Rows from block 3 of the text decoder of a small encoder-decoder audio transcriber, named by matrix and row number. Rows with one number belong to one neuron. Each number is 128 + 24 x the weight over its row's rms, rounded and kept within 0 to 255. All counts start at 0. Numbers have three digits each. After the name is the row's rms in percent of the matrix's.
After each neuron's rows are labels from the 100 texts, of 14976, where the neuron reaches its highest value: "fires on" is the input token at the peak. Only what is clearly more common there than usual is listed. The data: read English sentences (LibriTTS-R).
# fc1: MLP up (decoder.blocks.3.mlp.fc1.weight, 768x384), inputs 0-127
# fc2: MLP down (decoder.blocks.3.mlp.fc2.weight, 384x768, transposed), outputs 0-127

fc1.14 099:118198158124116129115134141113147158112130118129123161088139137139166127090099123105131100113117066125162127141114115174094100118152140119156124144135110119137135140175118121145144143135137140085145161134143114127184102092142145143143115148159155148131139155123121071111097137125126085069090113126112127099077102153106120133120141123129169125129155116129109100104135137126087123078117
fc2.14 100:110158125102092155109124165137093182152139090077134100151141125130123120147110159100135121129123123150127123155173178135122113160139125124111137165130141086104137090123152134168125156125108155131089130136105105119159115121102140113146140090099101155143138110147125139108115098155088147148151153136130168155140103176115122110129151129166131124100109142098132134168088110120129070125143
fires on: "t"; "h"; "o"

fc1.337 098:112120149111095099142101111120099115204162133123126171177125142094122140143099148117102119123140159155081135124128138089099133109130103120145147110140103128101115157127081136134145126114123076114085098108131124131117110113110149100113140127084084103124120127142091157132103161136088127087135116129122114131115114150122128143114112092123127109096142100144089122140159142112120145097146
fc2.337 096:134102141126140159107085132150125129132127115101113087112123123118154121140164128131152113194102077117132116119129117097162120148176144113124114143129101127112076093142137145119106123108131170140146153097096093122150135114106083134074098131131114135127087116108121146169116154102142121148067153139129079095148131122107125154082155140142117097118130153112146125130118128090136102143133
fires on: "w"

fc1.450 098:160124120140126127124137088120097144158086122087135149138107130139148119104108113112146117170115113143140122127134116152128145076119152154133138113088138087123115147128174129127164127151162154143096110151161167128074130122123149136183142130130140144121129119154162147142101150115116113132118091104099109119152135110110154101133144156082115135087135155101124095133135152129132141076127
fc2.450 095:146139131153178144165126112084125151134162119117119152117127124129118165120140149126118142137136136131107172106130106129138104127127108110157158123156173153128130129098122136145118082168092129166113135109138146116106135124162131156117186101148097114134127106113126155059106136144122174154142050147154133097111146141125117145112145128150158100098146124112162114151142111121118136106122
fires on: "h"; "p"

fc1.418 105:143126126126148147105114150116118113101089139152127163139100162076138159133133130162114150133128149105126108117104117121092133128116114120149094118120119131159141160118185193134123104138127132111129104168114151162149078100129116105101144105123159127162139094128099122068130134122148149147119105091118144120079165087151148105106087113090156153102140095149129090117081150145146114187136
fc2.418 106:127193130137140153110115166102122116134185154132154150114170110129107122138077122094131088111108147088134132108091149147103181172134140106111149118130108111154124134145165127132122103093073161137143106113110146103107156129096133119100113163129150135152146136077080143154122124110143129135146102154082132126116109182138163147141099110164102157121157137112128155114153115142153135118173
fires on: "o"; "t"

fc1.675 096:123123116090125067098107138148123115131125057121125094169135069104101124041132151102121139114145116115109108118129084121158115117133105124107137121108108142136132121086123128090124108121118084136174119140136127120100109156114134117146194113166091119135134135135153124183148132139132106124118079066143147140143152142133121184138149080176154159105098149098123101127129112126128104167154
fc2.675 099:120080119156136162171125131076158138114132120104112095142114106112156132121095083110152139124149168148095129111135102139130081104158097132159127112157164112132171132146138178090121113072124088093136152126115177087120130104128120110173138148122148156112143155139128151108107119153121164140107145155135133154112180159099126097160109160080126130121123124141157125123173118118162102126152
fires on: "e"

fc1.153 099:108118138152147136103123138124117185134081113129136064160122150121060163079121168109148131106097094095134159132127125102124137144118085112125135087132116107155123179133146156108134142112115159114166133153120135098117152153154129101123157131126122185132137137149127162118106166153126094139170086153118126112138122145101121129116167115114079106142127131094167138146164096122116133156123
fc2.153 101:112134095147110143136088148157105128116143135117126127118133110170139113156123139127127148115184088154155143130130098145141139141102166113128129160099140102115162132124105150141113068117116117101121165122125133143151101141149127136124139142152121126125138152137096120103112140112126153149102133113174141124144143068166161172100116133084114148110143137112146113043104120110128144123128
fires on: "e"; "n"; "m"; "r"

fc1.305 104:080113145114135111154108139175143158157142161099143150168145155114122121128114131102145128065090105107122100124106155125157144131100103122140097120086146131116127140123111128112121146167193114127106119105171094110101136171066097164102110129167101080102130124091122137129133097109102107155119157164108136125098087131144100122116112099147128113102146096126141128111152122135114090111107
fc2.305 102:127130106127141135059146159156110139113139153119155112105095129106123145162138144093161124144103103101140137144148114109153096140111134131128106127145117137149115106145098120119140146156185121093141149147147181111082163124142106134088110105118152134106175158135118127131134125156139117117141154076182142098151124133128091132106089160169139153138181125118152115116153090112124104146134
fires on: "o"

fc1.563 100:143175129141117142100118130174156162154173123138098104118100105110163115114102152137081138147116108135152102095133104136099111122140110095116127107138161134187102158120130130135138121170113110166119145077144121122125130157135157137104128133193138130117097154114120116130133113117165114133161125141096157118137072142173113132133129120125121124084119157110137083123148082116124117123152
fc2.563 104:135115107114138107161096108112149164131149136145133144181152126134159136156137143120117130110111130111101128116158085144169072139121109126168130152122077135086126128133147109107136100130184100123109096087142146098108099084133202127113124131135122137131157176100082143105135169128110144127139110163117131183105144129118096188151113131113121090153155111100136141106103114135112114113166
fires on: "o"; "u"

fc1.230 102:118150132113071114135110135105152159085102145135122149125140096120099086153113166169127132112144165108134130130091150136125144097087073120151161108100138135119106145116081121067105146129144161118173095145143151140123152161117124089054103129094146170138113146118153147128165130138133129122086098122121076039123128116113123121158141123111175153106124113116145123183056094115122121110137
fc2.230 095:101145074100170111101118134155135134099108157111137124172170151104150129110130132106134160126159128105106118107138116083099086171137137144140146155152106102143132117118162084112117127132103119111137139131112125121146100117102143099179127124129146112140117117114141125153130132144131152088135176110139116158121133105071107160133102151145085104147120116166129141136094156190105116152115
fires on: "n"; "a"; "h"

fc1.442 099:129120111169068108143123127148137148112120127102173119115164166148138156104159109099136112143092128141147133111092109139136192123137153118120103157132085154092106130143103146136167149110093118105086106141119142126125100071101144141164135146147115136137119084151157155095146164091128109115109147138084136138141090095094152150132116131185147132151123097115099127127147145114114105099146
fc2.442 098:087133089148171135118143101088141130132121142114116107111155110144118164154150098133120116110128154107124159148118096153122129145132142147145135124126135152174154087130117113119139160089167161161128144104109133112182155163115142124109104173125113088147119144144116141154149063147095107110137123146075146092124141106126145100094143109132113126091097124149129171131158098135182139131149
fires on: " "; "n"

fc1.116 097:128104112152124107134105103123134126090072118127100124126110194158123158113108106176131081139120147158134093157106086148119144120090148128135122146112163086122087115147133136162123107111121109118149129119102148160160075105149153147132148118150108113148092107089150104087125101086079127121115139124129144113138131135148136123147174122131136153109102112120124089143121112120129154093131
fc2.116 096:109152127133153152111141103090131157094115129088085127101139106097095157164100087176118122111137112075120153154097106127106171132165120122198157131133111096156164110145093110129141122136126143193101141147075156131107185171127174137136125128143140114137136136092136142127100145130150150101115158173148118103143153094088154106103152106150161098109126113123091169119146111101142108107151
fires on: "h"

fc1.296 104:121125064125141101122148091091127095138126095124114122182109128127151081110114129121151128124098089129118121104119163133131126110146091110069147109110172113162140104164136144128124160165106095175127152139088116129111116127138145139109111139091122119129103117133135102089157167124138161140157111115133112127139171143102127152153173127111152137140118101147128108130180151117126098091144
fc2.296 103:101121134118148162133148127122149121089138128141130121125154119103127143126154140171069152128144126139125130127093123142109139138152160117118128151097128126148151176128124089148135134109138172128074176097115090116112116122104127179134136130117134168119149142127136120152140095147095139118130093115152098107107088090173148162156092133120161119153120146123130165122100094123124109133149
fires on: "e"

fc1.277 098:153107139097050110168110108089103125140120115158105173128112142115143115098145146118102085159159165095127120104117135167121139107143095132113182067158103148181132115106132124156139117087102115110115084119165097137124062093109104114131165170140079159107115145129137112088122120149125066167107125170143165124113136100090124170139109127110132129122149124117125155093170122123124116148111
fc2.277 087:115141103146167158152120123133079106178117172138112103134106116137121160153139118103175127134150108086081189106137159100153130090080126148141129169117153099103118091174122176115112081117139102138117151154147129128139154144138119143191118082140099130134119126105122100132129110114133151129121129086170102118119125148108098132101104123135151131111102113146127128148101165148124120108137
fires on: "i"

fc1.676 100:155121082086114101125087194117074104094110154110108133166133116156101173103118113124133114135119101080149122101123175149110106106139114112121130161096133168141106144080098126129135102106123126143119142119102152172147126127165162105144088140100130129167126134111136142126143118130106093131138120150121169142110140149125151110123092105111145130128134112096148119140116112157086068129107
fc2.676 097:133112137163104131126077133087142131146134116164148120122169128123113123120145064146104141136129117122126134108139112160137123129156092118155123064099147104122134133129149095122137145107154142128140125142083137147141140124150158170083131112142142140109133152093150125114110127162158155115116118146138150116126120200161105143171073088132136173158134095096110111125136118116106118102148
fires on: "i"; "a"

fc1.328 107:137139130092122101114092136112102103131130135127130115125104134149120124106139152138138109128084152128145133116099176097070164113099093156107117123110043084138130113153171084148120130145171121105146111146131167093143136137105133124136139093125115097136184118128100110126111150120149112126118184141102090095162140138134114128068128163159150086102118124117099149110063123144093121089123
fc2.328 106:133168116178100104172106125138175116123119161143083113098138171137090149080098136125116078127108153140112168080139134092162158143126132096138107116097111152129154135116108144097162111112118113182110123110132121122185146105104139132092106131059157129097134112128083100127126172111135143139130107127141133147154143119111110136116148184118148162088191116141141111125141128129132158129161
fires on: "w"; "l"; "v"

fc1.697 105:139159089112135110130118140152131164091173073140132139139108137102124112080091152138147102125101090125151169136111116130137152126107090125073149132107129116129141133135158108135136106128174177154110074144183089152109127133121108112122152114113171151157077106108109139120107108119127122130149082133085129128130132162160132148132141130152126139108123121074091155117123094148111112134121
fc2.697 107:124159157139136111129134139170109100142127134131130092115152101105116114121140094119123133171112145126115147110130121101147118124164110138182119132119107135124122134121089115114149125164089077121106169136131118118107123109118151063124128135104067077114145169181162140159129080118146139121126139096140131148129149117148111125112144182161152120160126138145127145125111145126123123167133
fires on: "t"; "a"; "f"

fc1.40 097:160105116089087077140099142141143167116082086098104144164102129135114123078119122140112127100102140128088099119134111109132075126136148128124131128086101099125135072139138105156140152116184110090136145124137113131107172116103147138149089141125094107111129137103134153148102133098118127133179127108108120131153158135159187121149129100146129124108188080148177145055120111161109106140118
fc2.40 097:139100141099108125116103117125125098106138090139124141126084157165119154122124114168151129164134123118139116099142150142153126114113141108095146156128132158152188105149109126116096130153148158093086103091117133112122098134138129088153145112113111103083081109120160141129102092122124135141103160143190106167136085079145100152161127145150164146158122149123139149185118134124125138142123
fires on: "n"

fc1.330 097:152114151121175142132106173114142174100137115124104175080144145115138139136125135161162129125132148166141139126120089177154152134106114146105115160137130119173135119119110134161113150141111141083106172133104141121133164092100134146149170140121101109112134133132158165123154159130150138116158144103111120120132081140119117080097161107100108107141109093105127113138157092104116125112112
fc2.330 100:063154116091069070140138155150094141135173175071167081101108116147149097160128120103126160102111132087132143148108118158121133132138158088138139163126115116108099147160134111101174131130090118111090103128146136094144137150100088152167151125104083087136152154139134140115157116120111110130105153151169144150128155099116119110158113165148150129121156126166122149120091112124113106100129
fires on: "h"; "d"; "l"

fc1.203 097:085161146112098139113139128142151130097104108140118078111102123113123155104134141089136121131127098123159145122105165149135140111108097144164131108141143129122156149133091144150141158140063116127134124117083156150181098116126150147146168180106122128107115145146186106128144160137131158134125129166151105155113136107134099126130118137126154131126073109168094163116150125102130127085109
fc2.203 102:091107134126144101111132126094116119099097093133113114107104126152128125102154155177134123138120116039116140135118092112149134127104132142096110089175145149162122139103139137134122128131095138154168137146151154137091143132149120089109106091130115122192146102158153096109152152124103178130116127120130146097117101102166081204147123119132092105116134133176158204165156125131158086132110
fires on: " "

fc1.488 101:136145111112103156107110148141135148155174149106129108129129139128147138130120144135123117157145160133209110146122160160143130124112091135132120134117113123135142154073092125138113148112157084128138165087132071129140131172141093118101121148125136141087161129136124110102139115128043146160105122159168117153106109119159122103072115068133157179127134106155109109155143130135129100153133
fc2.488 096:123121123148118136167166095104138140162095158126161150128143094117142149096169118131130144084133119065166132133116138087131110098119109144082123131143113160122178087121128093152099188166086135140136131100108131089165103110141111132145130143138090103138134139137145159118152113144120134122118149093118140155114105083160101158115119159107131133141109156155143111099133122090110083089174
fires on: "o"; "e"

fc1.721 097:145121155071148160112143132155106175130134124179115137118110123139145106143149109134107093132098138102131133134094097096098103180126140126123144163168161183134134082089133110149166175105119155132143125163109102142128162155144158106131100150108144117172116140131113167120121105127123148098177074114104111145106154135108142102128142109158131159139139107100122125100097131163102138105130
fc2.721 093:126162140127073131145130125145169116084116087057128135170108137110109091162138124140144161127132133130097109127117107174107114099138180121107106117116107153155191105167110139150088112116124107168124127110141147084105125111140122167108139105123121112100096114146114105081127111123155150133129169133116133137156098166173127136089141170115143149140109119117179132095156151086109105113055
fires on: "t"; "v"; "y"; "k"

fc1.118 100:129112104150119092143155164149138147152097101108130093135112141133148145153182134103112112141120113121123139139104107123128121114116131089121122159128076090117085161127141132147073094084140116115126100137183086089081146120112122107100102142145151155138119129165052127150174141138158147118121122134141145117136149126135148098131143117100133125112117153115113117118075144122123080134174
fc2.118 099:156184142123107143129135149138147166126097151135112154102108119173146146084142089136146167145151142107109159114153115158117101132112134152120100127153108152171093115108131099098126133112153134138099131124143157099083142127160150120135143125117143133135086121110162121139120133137117123135119131167178113120110126158116131088158130112139146081138139157135122129174160129060122185139157
fires on: "o"

fc1.232 095:085140142111119136129146116172184181096158168154127127110127111155127072148134129186134123117146117104101112083134113149152129134130176122150104139120147128111163108120104128106129100143137112092179122108120151163157108098137127161084153198137106113127110124106120104134123107115114137125128115145103133080134121142149136133104144155131126104163126089150092127122145144097094125092157
fc2.232 093:103145096121103169167126101139136096129166120084111111115103133066098110104125103113133121151082077115100121096122108140173150107141155147106092124129136144118131176112140151108126149125122155136166134164126121167109093086127106128117147141105167142135096092112123137081151084117137169128130117095136139130143114115151148120144113139145121167113119121094142138169080133148137132156119
fires on: "<end>"; "'"; "k"; "c"

fc1.280 098:106122127122130115166087140093110112094119126178128151110165111136120101120082101124171095143116102131114111101118155131114119124097119150124156106130098100139139131121123139168127110135083098132135102142108127180131108141111140126156158151112103150096143109171152107096120125104103148126137118169107128111100120097173152098129127126169105124108158150172083142104172095119132161104118
fc2.280 104:115133156102136097102125189146131134134142158142115133127099089127129133088155126111121139121116116088154126130170127130109114106129127077154159128120120130107134137166110118105137133106155129097154125141135140081120125147095153161128128148101134129141102137176127146146131115080115164115172151108151088139130092119142130110131145103104129111130119081120127127133108156147086116147107
fires on: "w"; "h"; "d"

fc1.593 099:099160107095166173072142142122155157116080164094103096128103118168132160078153114143142111119141119171116122149080154127159118163128113132132128186120110140079089107108153135113186123141128099104173141113108133160115156104105104119139120090145135138145125148115108154107144153156135127104091113127097117144101123129092063158121119125096140109123158112122163146120095134134154135108087
fc2.593 104:100165131129102143136141162145156107150175101126094150129138085141146129108149100092109172136104091120133119124122099075170125140126158131119103122122131134143130105177116114144137183139121116104142099190115102133092133118126143129104095088136117128189089102087161093148111151146123140089124120166135153122122113098127126123202151072112148160132121131168112110151112089103168151129125
fires on: "s"; "d"

fc1.209 106:129128112119129099157117160120083126103164084152131140063146103087116087139117115133164147104098105128166128166148145106085159141084098071077105137160140139142101173104123131126149100154128118159157113117131138105153081123092139128113133125146159130129159113087078108159098135141087138129124149112052144117113160167139128117107087168140113104161169138171135108121148148172140109132122
fc2.209 102:138127135098106162156112175149150123139130131123114116155117108147161113120113145142155104160117128126140144123150119120174139176151114155154128117159112113154159128153123127141147200127096078131145095120144131151127107112115157109111147120167130137142157143133161149141093143126091100109096168117125105150128103118133131120086141127144122139118143124087132127117087154145134133101148
fires on: "<end>"; "u"; "i"

fc1.71 102:126133124155125170129145116157130138175090139168063119107171141135140129160106107099147121108134088133121089117112112095080093122119135124120119137157118114109089128109122133137172127119160119123102118105106169106128145112107110098130118146107115119145122121130089140117154080113109136119171121187089098131115120154156150145106124149132167150134111120156155126114110106172098151093081
fc2.71 104:110131101133136095114125148120113104132170151060115116142129139119146113157107077154140108162127162139123128131149170143117175106166082178147104143145114122114147130130128154133104132165131109121102175149135132111114154101107120138115092137149203139121125072130102118089105117121141151156128184099113120144148124112142164127119163134169132148124116132086080124119103167125116160082136
fires on: "w"; "p"; "h"; "l"

fc1.349 099:137138121120149131125082114132153107139139093110119132119137110120162171160089133128075128118112094147139083111067110175075141121128132116118122166112149105159096149115119120176083115154133134113126149094088156159130151118098132162118101120123147121125116156107132111087127140113101173090121185137141101146125143147087130101179158085117121154082147137103109118085104118145146174212128
fc2.349 102:097086138103119153118129106111101102116131105150126121152088122107113133110127121113127090084114153119158109148105149134119131089125135084177125144146087117159110141145161139100063157130126163122134152121111130111132115171163137130136108130119098119118155147130169135159133144155123118139143085169144162150114115100160085086137136142113108102136162119088136179164112158164134074115136
fires on: "s"; "o"; "c"; "'"

fc1.251 098:108135143126134151125091144149097146125122160117154120172164141113136111115156162119143153122139142116144146135135141136155173109131096125112154123144134167137126114115109167078131137178092148139102161140132157162115148123106126123064130125117084155154122122146134134109192135130117128108141116145113148091116106127121154134103126111098123088140159120109169162111113129145115133130116
fc2.251 094:183113171089115116145102113126134111111079146167154145173129132143111115097137144126124083131135109128140103113110115132144122127102156156090149148148120114165105161094139123164102137146150110111150155115139108166133128109151117152131116100113136131107132087147115169066125123113121078127114152137136100144127149102112160166151115115154118138087120120130130088113061096148099153091097
fires on: "n"; "l"; "r"

fc1.702 095:094137187164142147135101110072135087123118139135144130130126156108128123105108115052103096133118106146135101139145106179160184124116107180088100105117100143115145143125115119156126161123120120127101147156099148145080149108163147156146137149102122136122107119178097142140117118111112101174082140112120140056169181111121155097140133160088134119097084121120071122136123131111145130152170
fc2.702 098:160099126133145158129159116110148177128132112097084115143148123097140097130160099156156199141151139134113136108183135156121122122100103175152145142115138110145127155131115158109166130162120111123136122113144163129106099118110128118092130171117138127108113137121165151104133149144136157091145191130143124195151136111140161130144158110125151107147107123146125186147152145115149172118106
fires on: "n"; "u"; "g"

fc1.624 099:123160142143107170132096117142157159113127164110154131160135117126104072126115155111108125114177109154140107153108106109148118120143095142137147110110100117168140105157154120129137117119148164073121122143141139193117113184111151133149194159115157143114155136162131130134147100133143130133114145165110106112115150113151109136144120112136123142124130122092113106101119124139132152148101
fc2.624 102:122121123149143095128142174128141153116147126117122126137092090144124154150154121136064133096122117109125113138127097143056126147121125086126111085141128133130150159067142092175146116114150119147159111141105127114107105140176163074088086165142137153122150099099126105091142125139112148149114142138135104100128142119130099105131114107165099156108111148189143092158124091127123149133129
fires on: "e"; "h"

fc1.227 101:144164120124129120135127147095113151065159099139119126078145095109136091141050113117101134137123126128140136122126155103147105142148108121069090141103079118101099151113104161142129139147094146112113132110137134133144146117124144139123146154141134165130107157115178106149130098108115125103128137178114137148108143142128175157134159129160112086086127084091127137132136135109143123136114
fc2.227 093:114131126131129181165139138144101080110111116131130095093113103141154129140103134172157099097122131077133150130143152179112111090116120092132122172172149132090093165096135129168093111109150099152136139106165139148170145102165104140148110126140155117081149173087108095129125116128127138075130145122133086120121124178108134142086130136133124133127078120137067096113151104156107115124156
fires on: "n"; "e"

fc1.229 100:119154130145113139119117139140083121122137136117140137126118116147184078105201179113161179116118117137111121111149148157099127144136154116125152134129074095147139145122137144126119104089129146170139114123157145162122146087121099117159132156101111163054124125137141147119126094093099100120130148143105161127104134142135127099144147194126115108124162122110129116091099130126136134135086
fc2.229 102:143140109118138129151108140141127116142171154143170124113108132119136139096144192167129111130100132116153124099164140137122133147105093121177101142157100139161148125161127132077143169108123103124119122156107123163123128115103084115147123135150146140134081125093145147127115109106098083163154135141164106160128111124155086138160085130119147133112144134094124133156113142115169141118153
fires on: "<end>"; "g"; "b"

fc1.327 099:141105113122116113128128171129125152134148122087113137070129104145109138128163132118141134075159116111148109111128146125097108124094112161166132092097168098121158079128138156132104151126151137129058123128116108133166137142106137137132105073107140125094090140097139127125098121080113131118127130163150107140150140123147137115155151155176129164127135122151144141137110135068091108131105
fc2.327 095:161161143125123132154101121152114111130088152150161127126132114127118098096048146094143133133131138166123156076140116160120104163136116071128103147146125110134155106116149186120176149137103151137117107125123071126122084125090121174110132123133153073130085128100080145151116113138132107099075120140111151147114126109084158137108135128113121157132164151128147098090101127130121155154155
fires on: "e"; "s"; "r"

fc1.476 103:136140129052130158124121114115096120141160156130147157069098127114136102148128136130134122149078106151114171131132119131127139109129127116101108122122134139120105088139141149105147159123169176104094118110123145119125095117143086128172166104117120109136104122124136158132140168126135164124096131128109138073099131124160167139136132148081131126124128127124114142122156108126111107114099
fc2.476 102:138130132152094138120140078145123138086127143115157099109136120145098097153143112147103185132106087130129130135137115130153130126130102154138125096174145140143119117149197125126140125101097118076137137108145184126150110114121150126141171105174158120102111093136126107109157121140161146140136139115142113120097123146124115129149123106130168089103110140105106143114104174122077109099107
fires on: "t"; "b"; "n"

fc1.352 101:139121122129132087097124087161124124136137138132107149111110118153119102148116124110166098140148121148123130146116132120151080111081154159146143147079120103135105122135159128110144108116127140130148161102127076178100134105117130098111152110131150148169109117125064117146133134089138140084172148123158139139122104149127155140108132150154126121148150082128101135095139156100145109116103
fc2.352 104:135107135151128107109127124118110104155118138165131163088150142161100157111110133099168130178123093133133123088117166149150145161108136118068144100140143164125112135119124080148166136123087181124089135122119130154122129114119149126098087145134128121149139148138124095082109161160115152139104115151125146186173159156087123158141144119147096112133149110126156178109130117117058132131167
fires on: "w"; "i"

fc1.560 106:102147140123127129093129158127119122153147151069146089113106102123078107105100093130152128129127151120146111125156112111137090116110155123122096093135122092092088143104141168145098132089113145111114131080128134144106144124120135170144134145110183152141111137081119152160105129080135157126132141124165133077142133123133114130115115164136096123067102148137145132119136157128124167146092
fc2.560 102:149098149147155167129139081137176127145139124144111110164125118141108127136153171129143127116113128109131133101117115097114175085138084129144154119097120117094170130138134125120151159166185136105128147131124179114160134165158148129145149123160147157109137134130129142117123109153112134124095126122106136163132127101145121112093099170091159111147143156096118136109098132091120092130160
fires on: "h"; "w"; "y"; "m"

fc1.613 098:138129168118169152137148116108121136134125131107158089093107123103084112146131140135115159145143141137123125105095123124112167160122154127128125071157096123145104144141129101121150068127158151103112097122169136126116094099128113122132094108131148095109129197148126118134112119127113101162117165129102115131103134157124153072103087128134142113125092138140125155105128150103104109104115
fc2.613 109:160073109175117135138125113126137168133128130174136133109161122154107144179109122167085143136091134137080136122130130091107075116120117116159142167111119094130128085114109144111106072111158121143134103092097165130152094122141115158141156133142148136180134150149138131098120145132111115101086178112117170173099157128187125103162066111135112165097141095079142092141091106124124111172152
fires on: "h"; "t"

fc1.389 101:139131151139096100138135099146143121104092163131133134160095140121123141128119138091133134097122078119133128130100105100110163152168070087096086133169120160120106162123129166139099113111121093142102146135117111175124175164143109169145121129101168104111087115103117102120090159092147174107188130132136123135138123141121145127095161159106129140102150123172129121128142153083156127141132
fc2.389 105:155150193132089124155096123147152152118155123166128153148102138103103113138167132145111122125120131142125093119087109134116105122135115102109141118112130117121090156097113152195095149098139119122124127142123117137142093111090145141149108140121074134210172171100157129140094121117141092148156135103174130108146151110123118088120119132135131134176125165117127120137101114137110138105135
fires on: "i"; "h"

fc1.422 100:156163105072088124098132151133152126124141127145092124103123125111128154113143152135119136137148163089144140143144120182081128109149144128099143112083142127101159131149135111121129161125149116065111150141120117133103092164105101113122149106090117116147111128145123080071112174126134165139112112132134149127115138121102157178094107122124126120106123095138086088087115107143094134138189
fc2.422 098:126087111132106160101095092113092127090131116117089154085118121145086102112121098122104156104124124132103121147118131111193143141123132140143131116142125104146100122081146176149143091102100158079161142148153122141141140068145166127108140138138100112100148119150121105158112065093143112102148111152127120081114134152150150096110127106131131115098183094082106117106136159127130128159132
fires on: "w"

fc1.320 096:100133118114117143080147143140134102130113154116122077121148143169089127141111080108113130104162111111133162151179147111114121116129118119142142133137112102112162110096118121146133144151135123097099146177157113175116085174114166095140112109118158149103122145116108134164135093111104123121116095150138138105136133135120105114078128089169142126090053120110112123099165096108132114081109
fc2.320 102:153120118078119116093133153109145088100050104134118113105170109155158157112111176130088150142135150120131197106087104075135121140170158098131114119126166131111143147180121156173137107151129115177107159158159161125132181139145136109141122106103152125135111140172138118121140177149137122167109112070111117117134148122147058107146100146163111107147112126121133128113139127105134159154139
fires on: "t"; "d"; "w"

fc1.737 100:117116133152136107104137126144127138178118128114125152121140119167140128127129125139111134099154123114099096114157138099129159078120131105139147128181162156131131121098177097135087139133108124079118103176115140139107136119097133150120149116126140105132119104144105118118113176146112085071140116120136112159117062127142122078149103111149108137156148071134145148150118125091109169177155
fc2.737 103:125131106118153073110136147132125116137139154098166143131124112165151097141116160128128164158132120123120147096125099065140112177115154129106137122110114114093144096109102145087154212155109154125132144163164068138106128111116153093096129137087131122136141131137115132143125120118132096134103131089133146147125108164124139144141123123113140067068127087119130156121143097161109127105170
fires on: "n"; "'"; "i"; "p"

fc1.354 100:140187105204125087112116120128139133106122102151114139170097153095146114131141128143118133138117158097121156167100175118160159141141128142125138158171097093109102097068145148127121124105112140140101112159143120150126114139114114162138159142115158114127124145124117143154129135112109129083094104089105136108131071136158139092111181131116151104112134153135130118148120116153151148112112
fc2.354 102:136138140126161121156152149128134166142163101182157115109112106144143093136150097134134110117109129107156121116140141114151140176124183112144119130098186110204110167160144109119160133150107087098119112072108160121100109089120160142102084160118154141182130098129136112110130113108112124178155145146140136138152154112118077111138133157154112119158153116112101132051100132139131181092128
fires on: "i"; "l"; "o"

fc1.712 096:145115126122084090132161119176089163094101137123142097126136147164136135103122122095065131113174184110145155101180162135142133135097103135129110127090147136139121089171120159108119143156093164114116192145146127110119115102111144150120155155126057122155121115121139127154106147151078115097138119129116124096130119116129148094164150179120116140120144124077110104139146093152118104121106
fc2.712 095:150121145128112182130112163161116102103152133116114113160153140122123097116154121119118133126133142125148136172104121143163104131149124137105133139132103127190151094146132132141142085120119146154147137135095121121099127157144102156149140135128129157122143077157128155101159185121133147153087126123132129136128187139119069152132111105139143125117117093130149112182127122111144155111120
fires on: "w"; "m"

fc1.574 094:151132112151157118084146068136133145118135131121101127132169136124121088113157101091134133130134122130134106110080132139108130132125138114097119145109117120126102109117154149143125116133140079108177165134116093109140095086134083151156153107147102173161100092109122144123171141066161115097082176157104199104146120115063153134143118080113132166151138116127130144127098114130108118108120
fc2.574 092:117148131119121153110134108132162113133149120152157112171095116141151125141142167128114117175160097154084118145130155107140111118104164147124126113121092137089140137132088144151158163102184163103171136113104136097106117140131187114156114119098157171119125112139101074137122165095128134115120079139139131132125164156111117141126127129177155144131136103152098115091160120131136142127130
fires on: "h"

fc1.381 103:089107158169098137077085093144112134128101124141101105078147114124115115129153123127137134163127113142145138132154140110098165105101114141114156116149140138155150097132117152090147102148146158108144133126106079138122070118158168165107087129109178105093174123123124133128120120126111146102116113127148117101131154070169130095137100165106149150098109128096115126080134122154118108131117
fc2.381 108:146120097129128110130147101164097158112140128128122090153101129100090121131096151133140131159155136137094088107165155139109138157148123166143119157150142127121156174118097134134161140123160122139187086095132154143096123097120132117148157110114066101115129112106119130119129131093150143138181144108124127109129132118132126127168176150157142145105105074132162150133112108106071117083098
fires on: "n"; "w"; "y"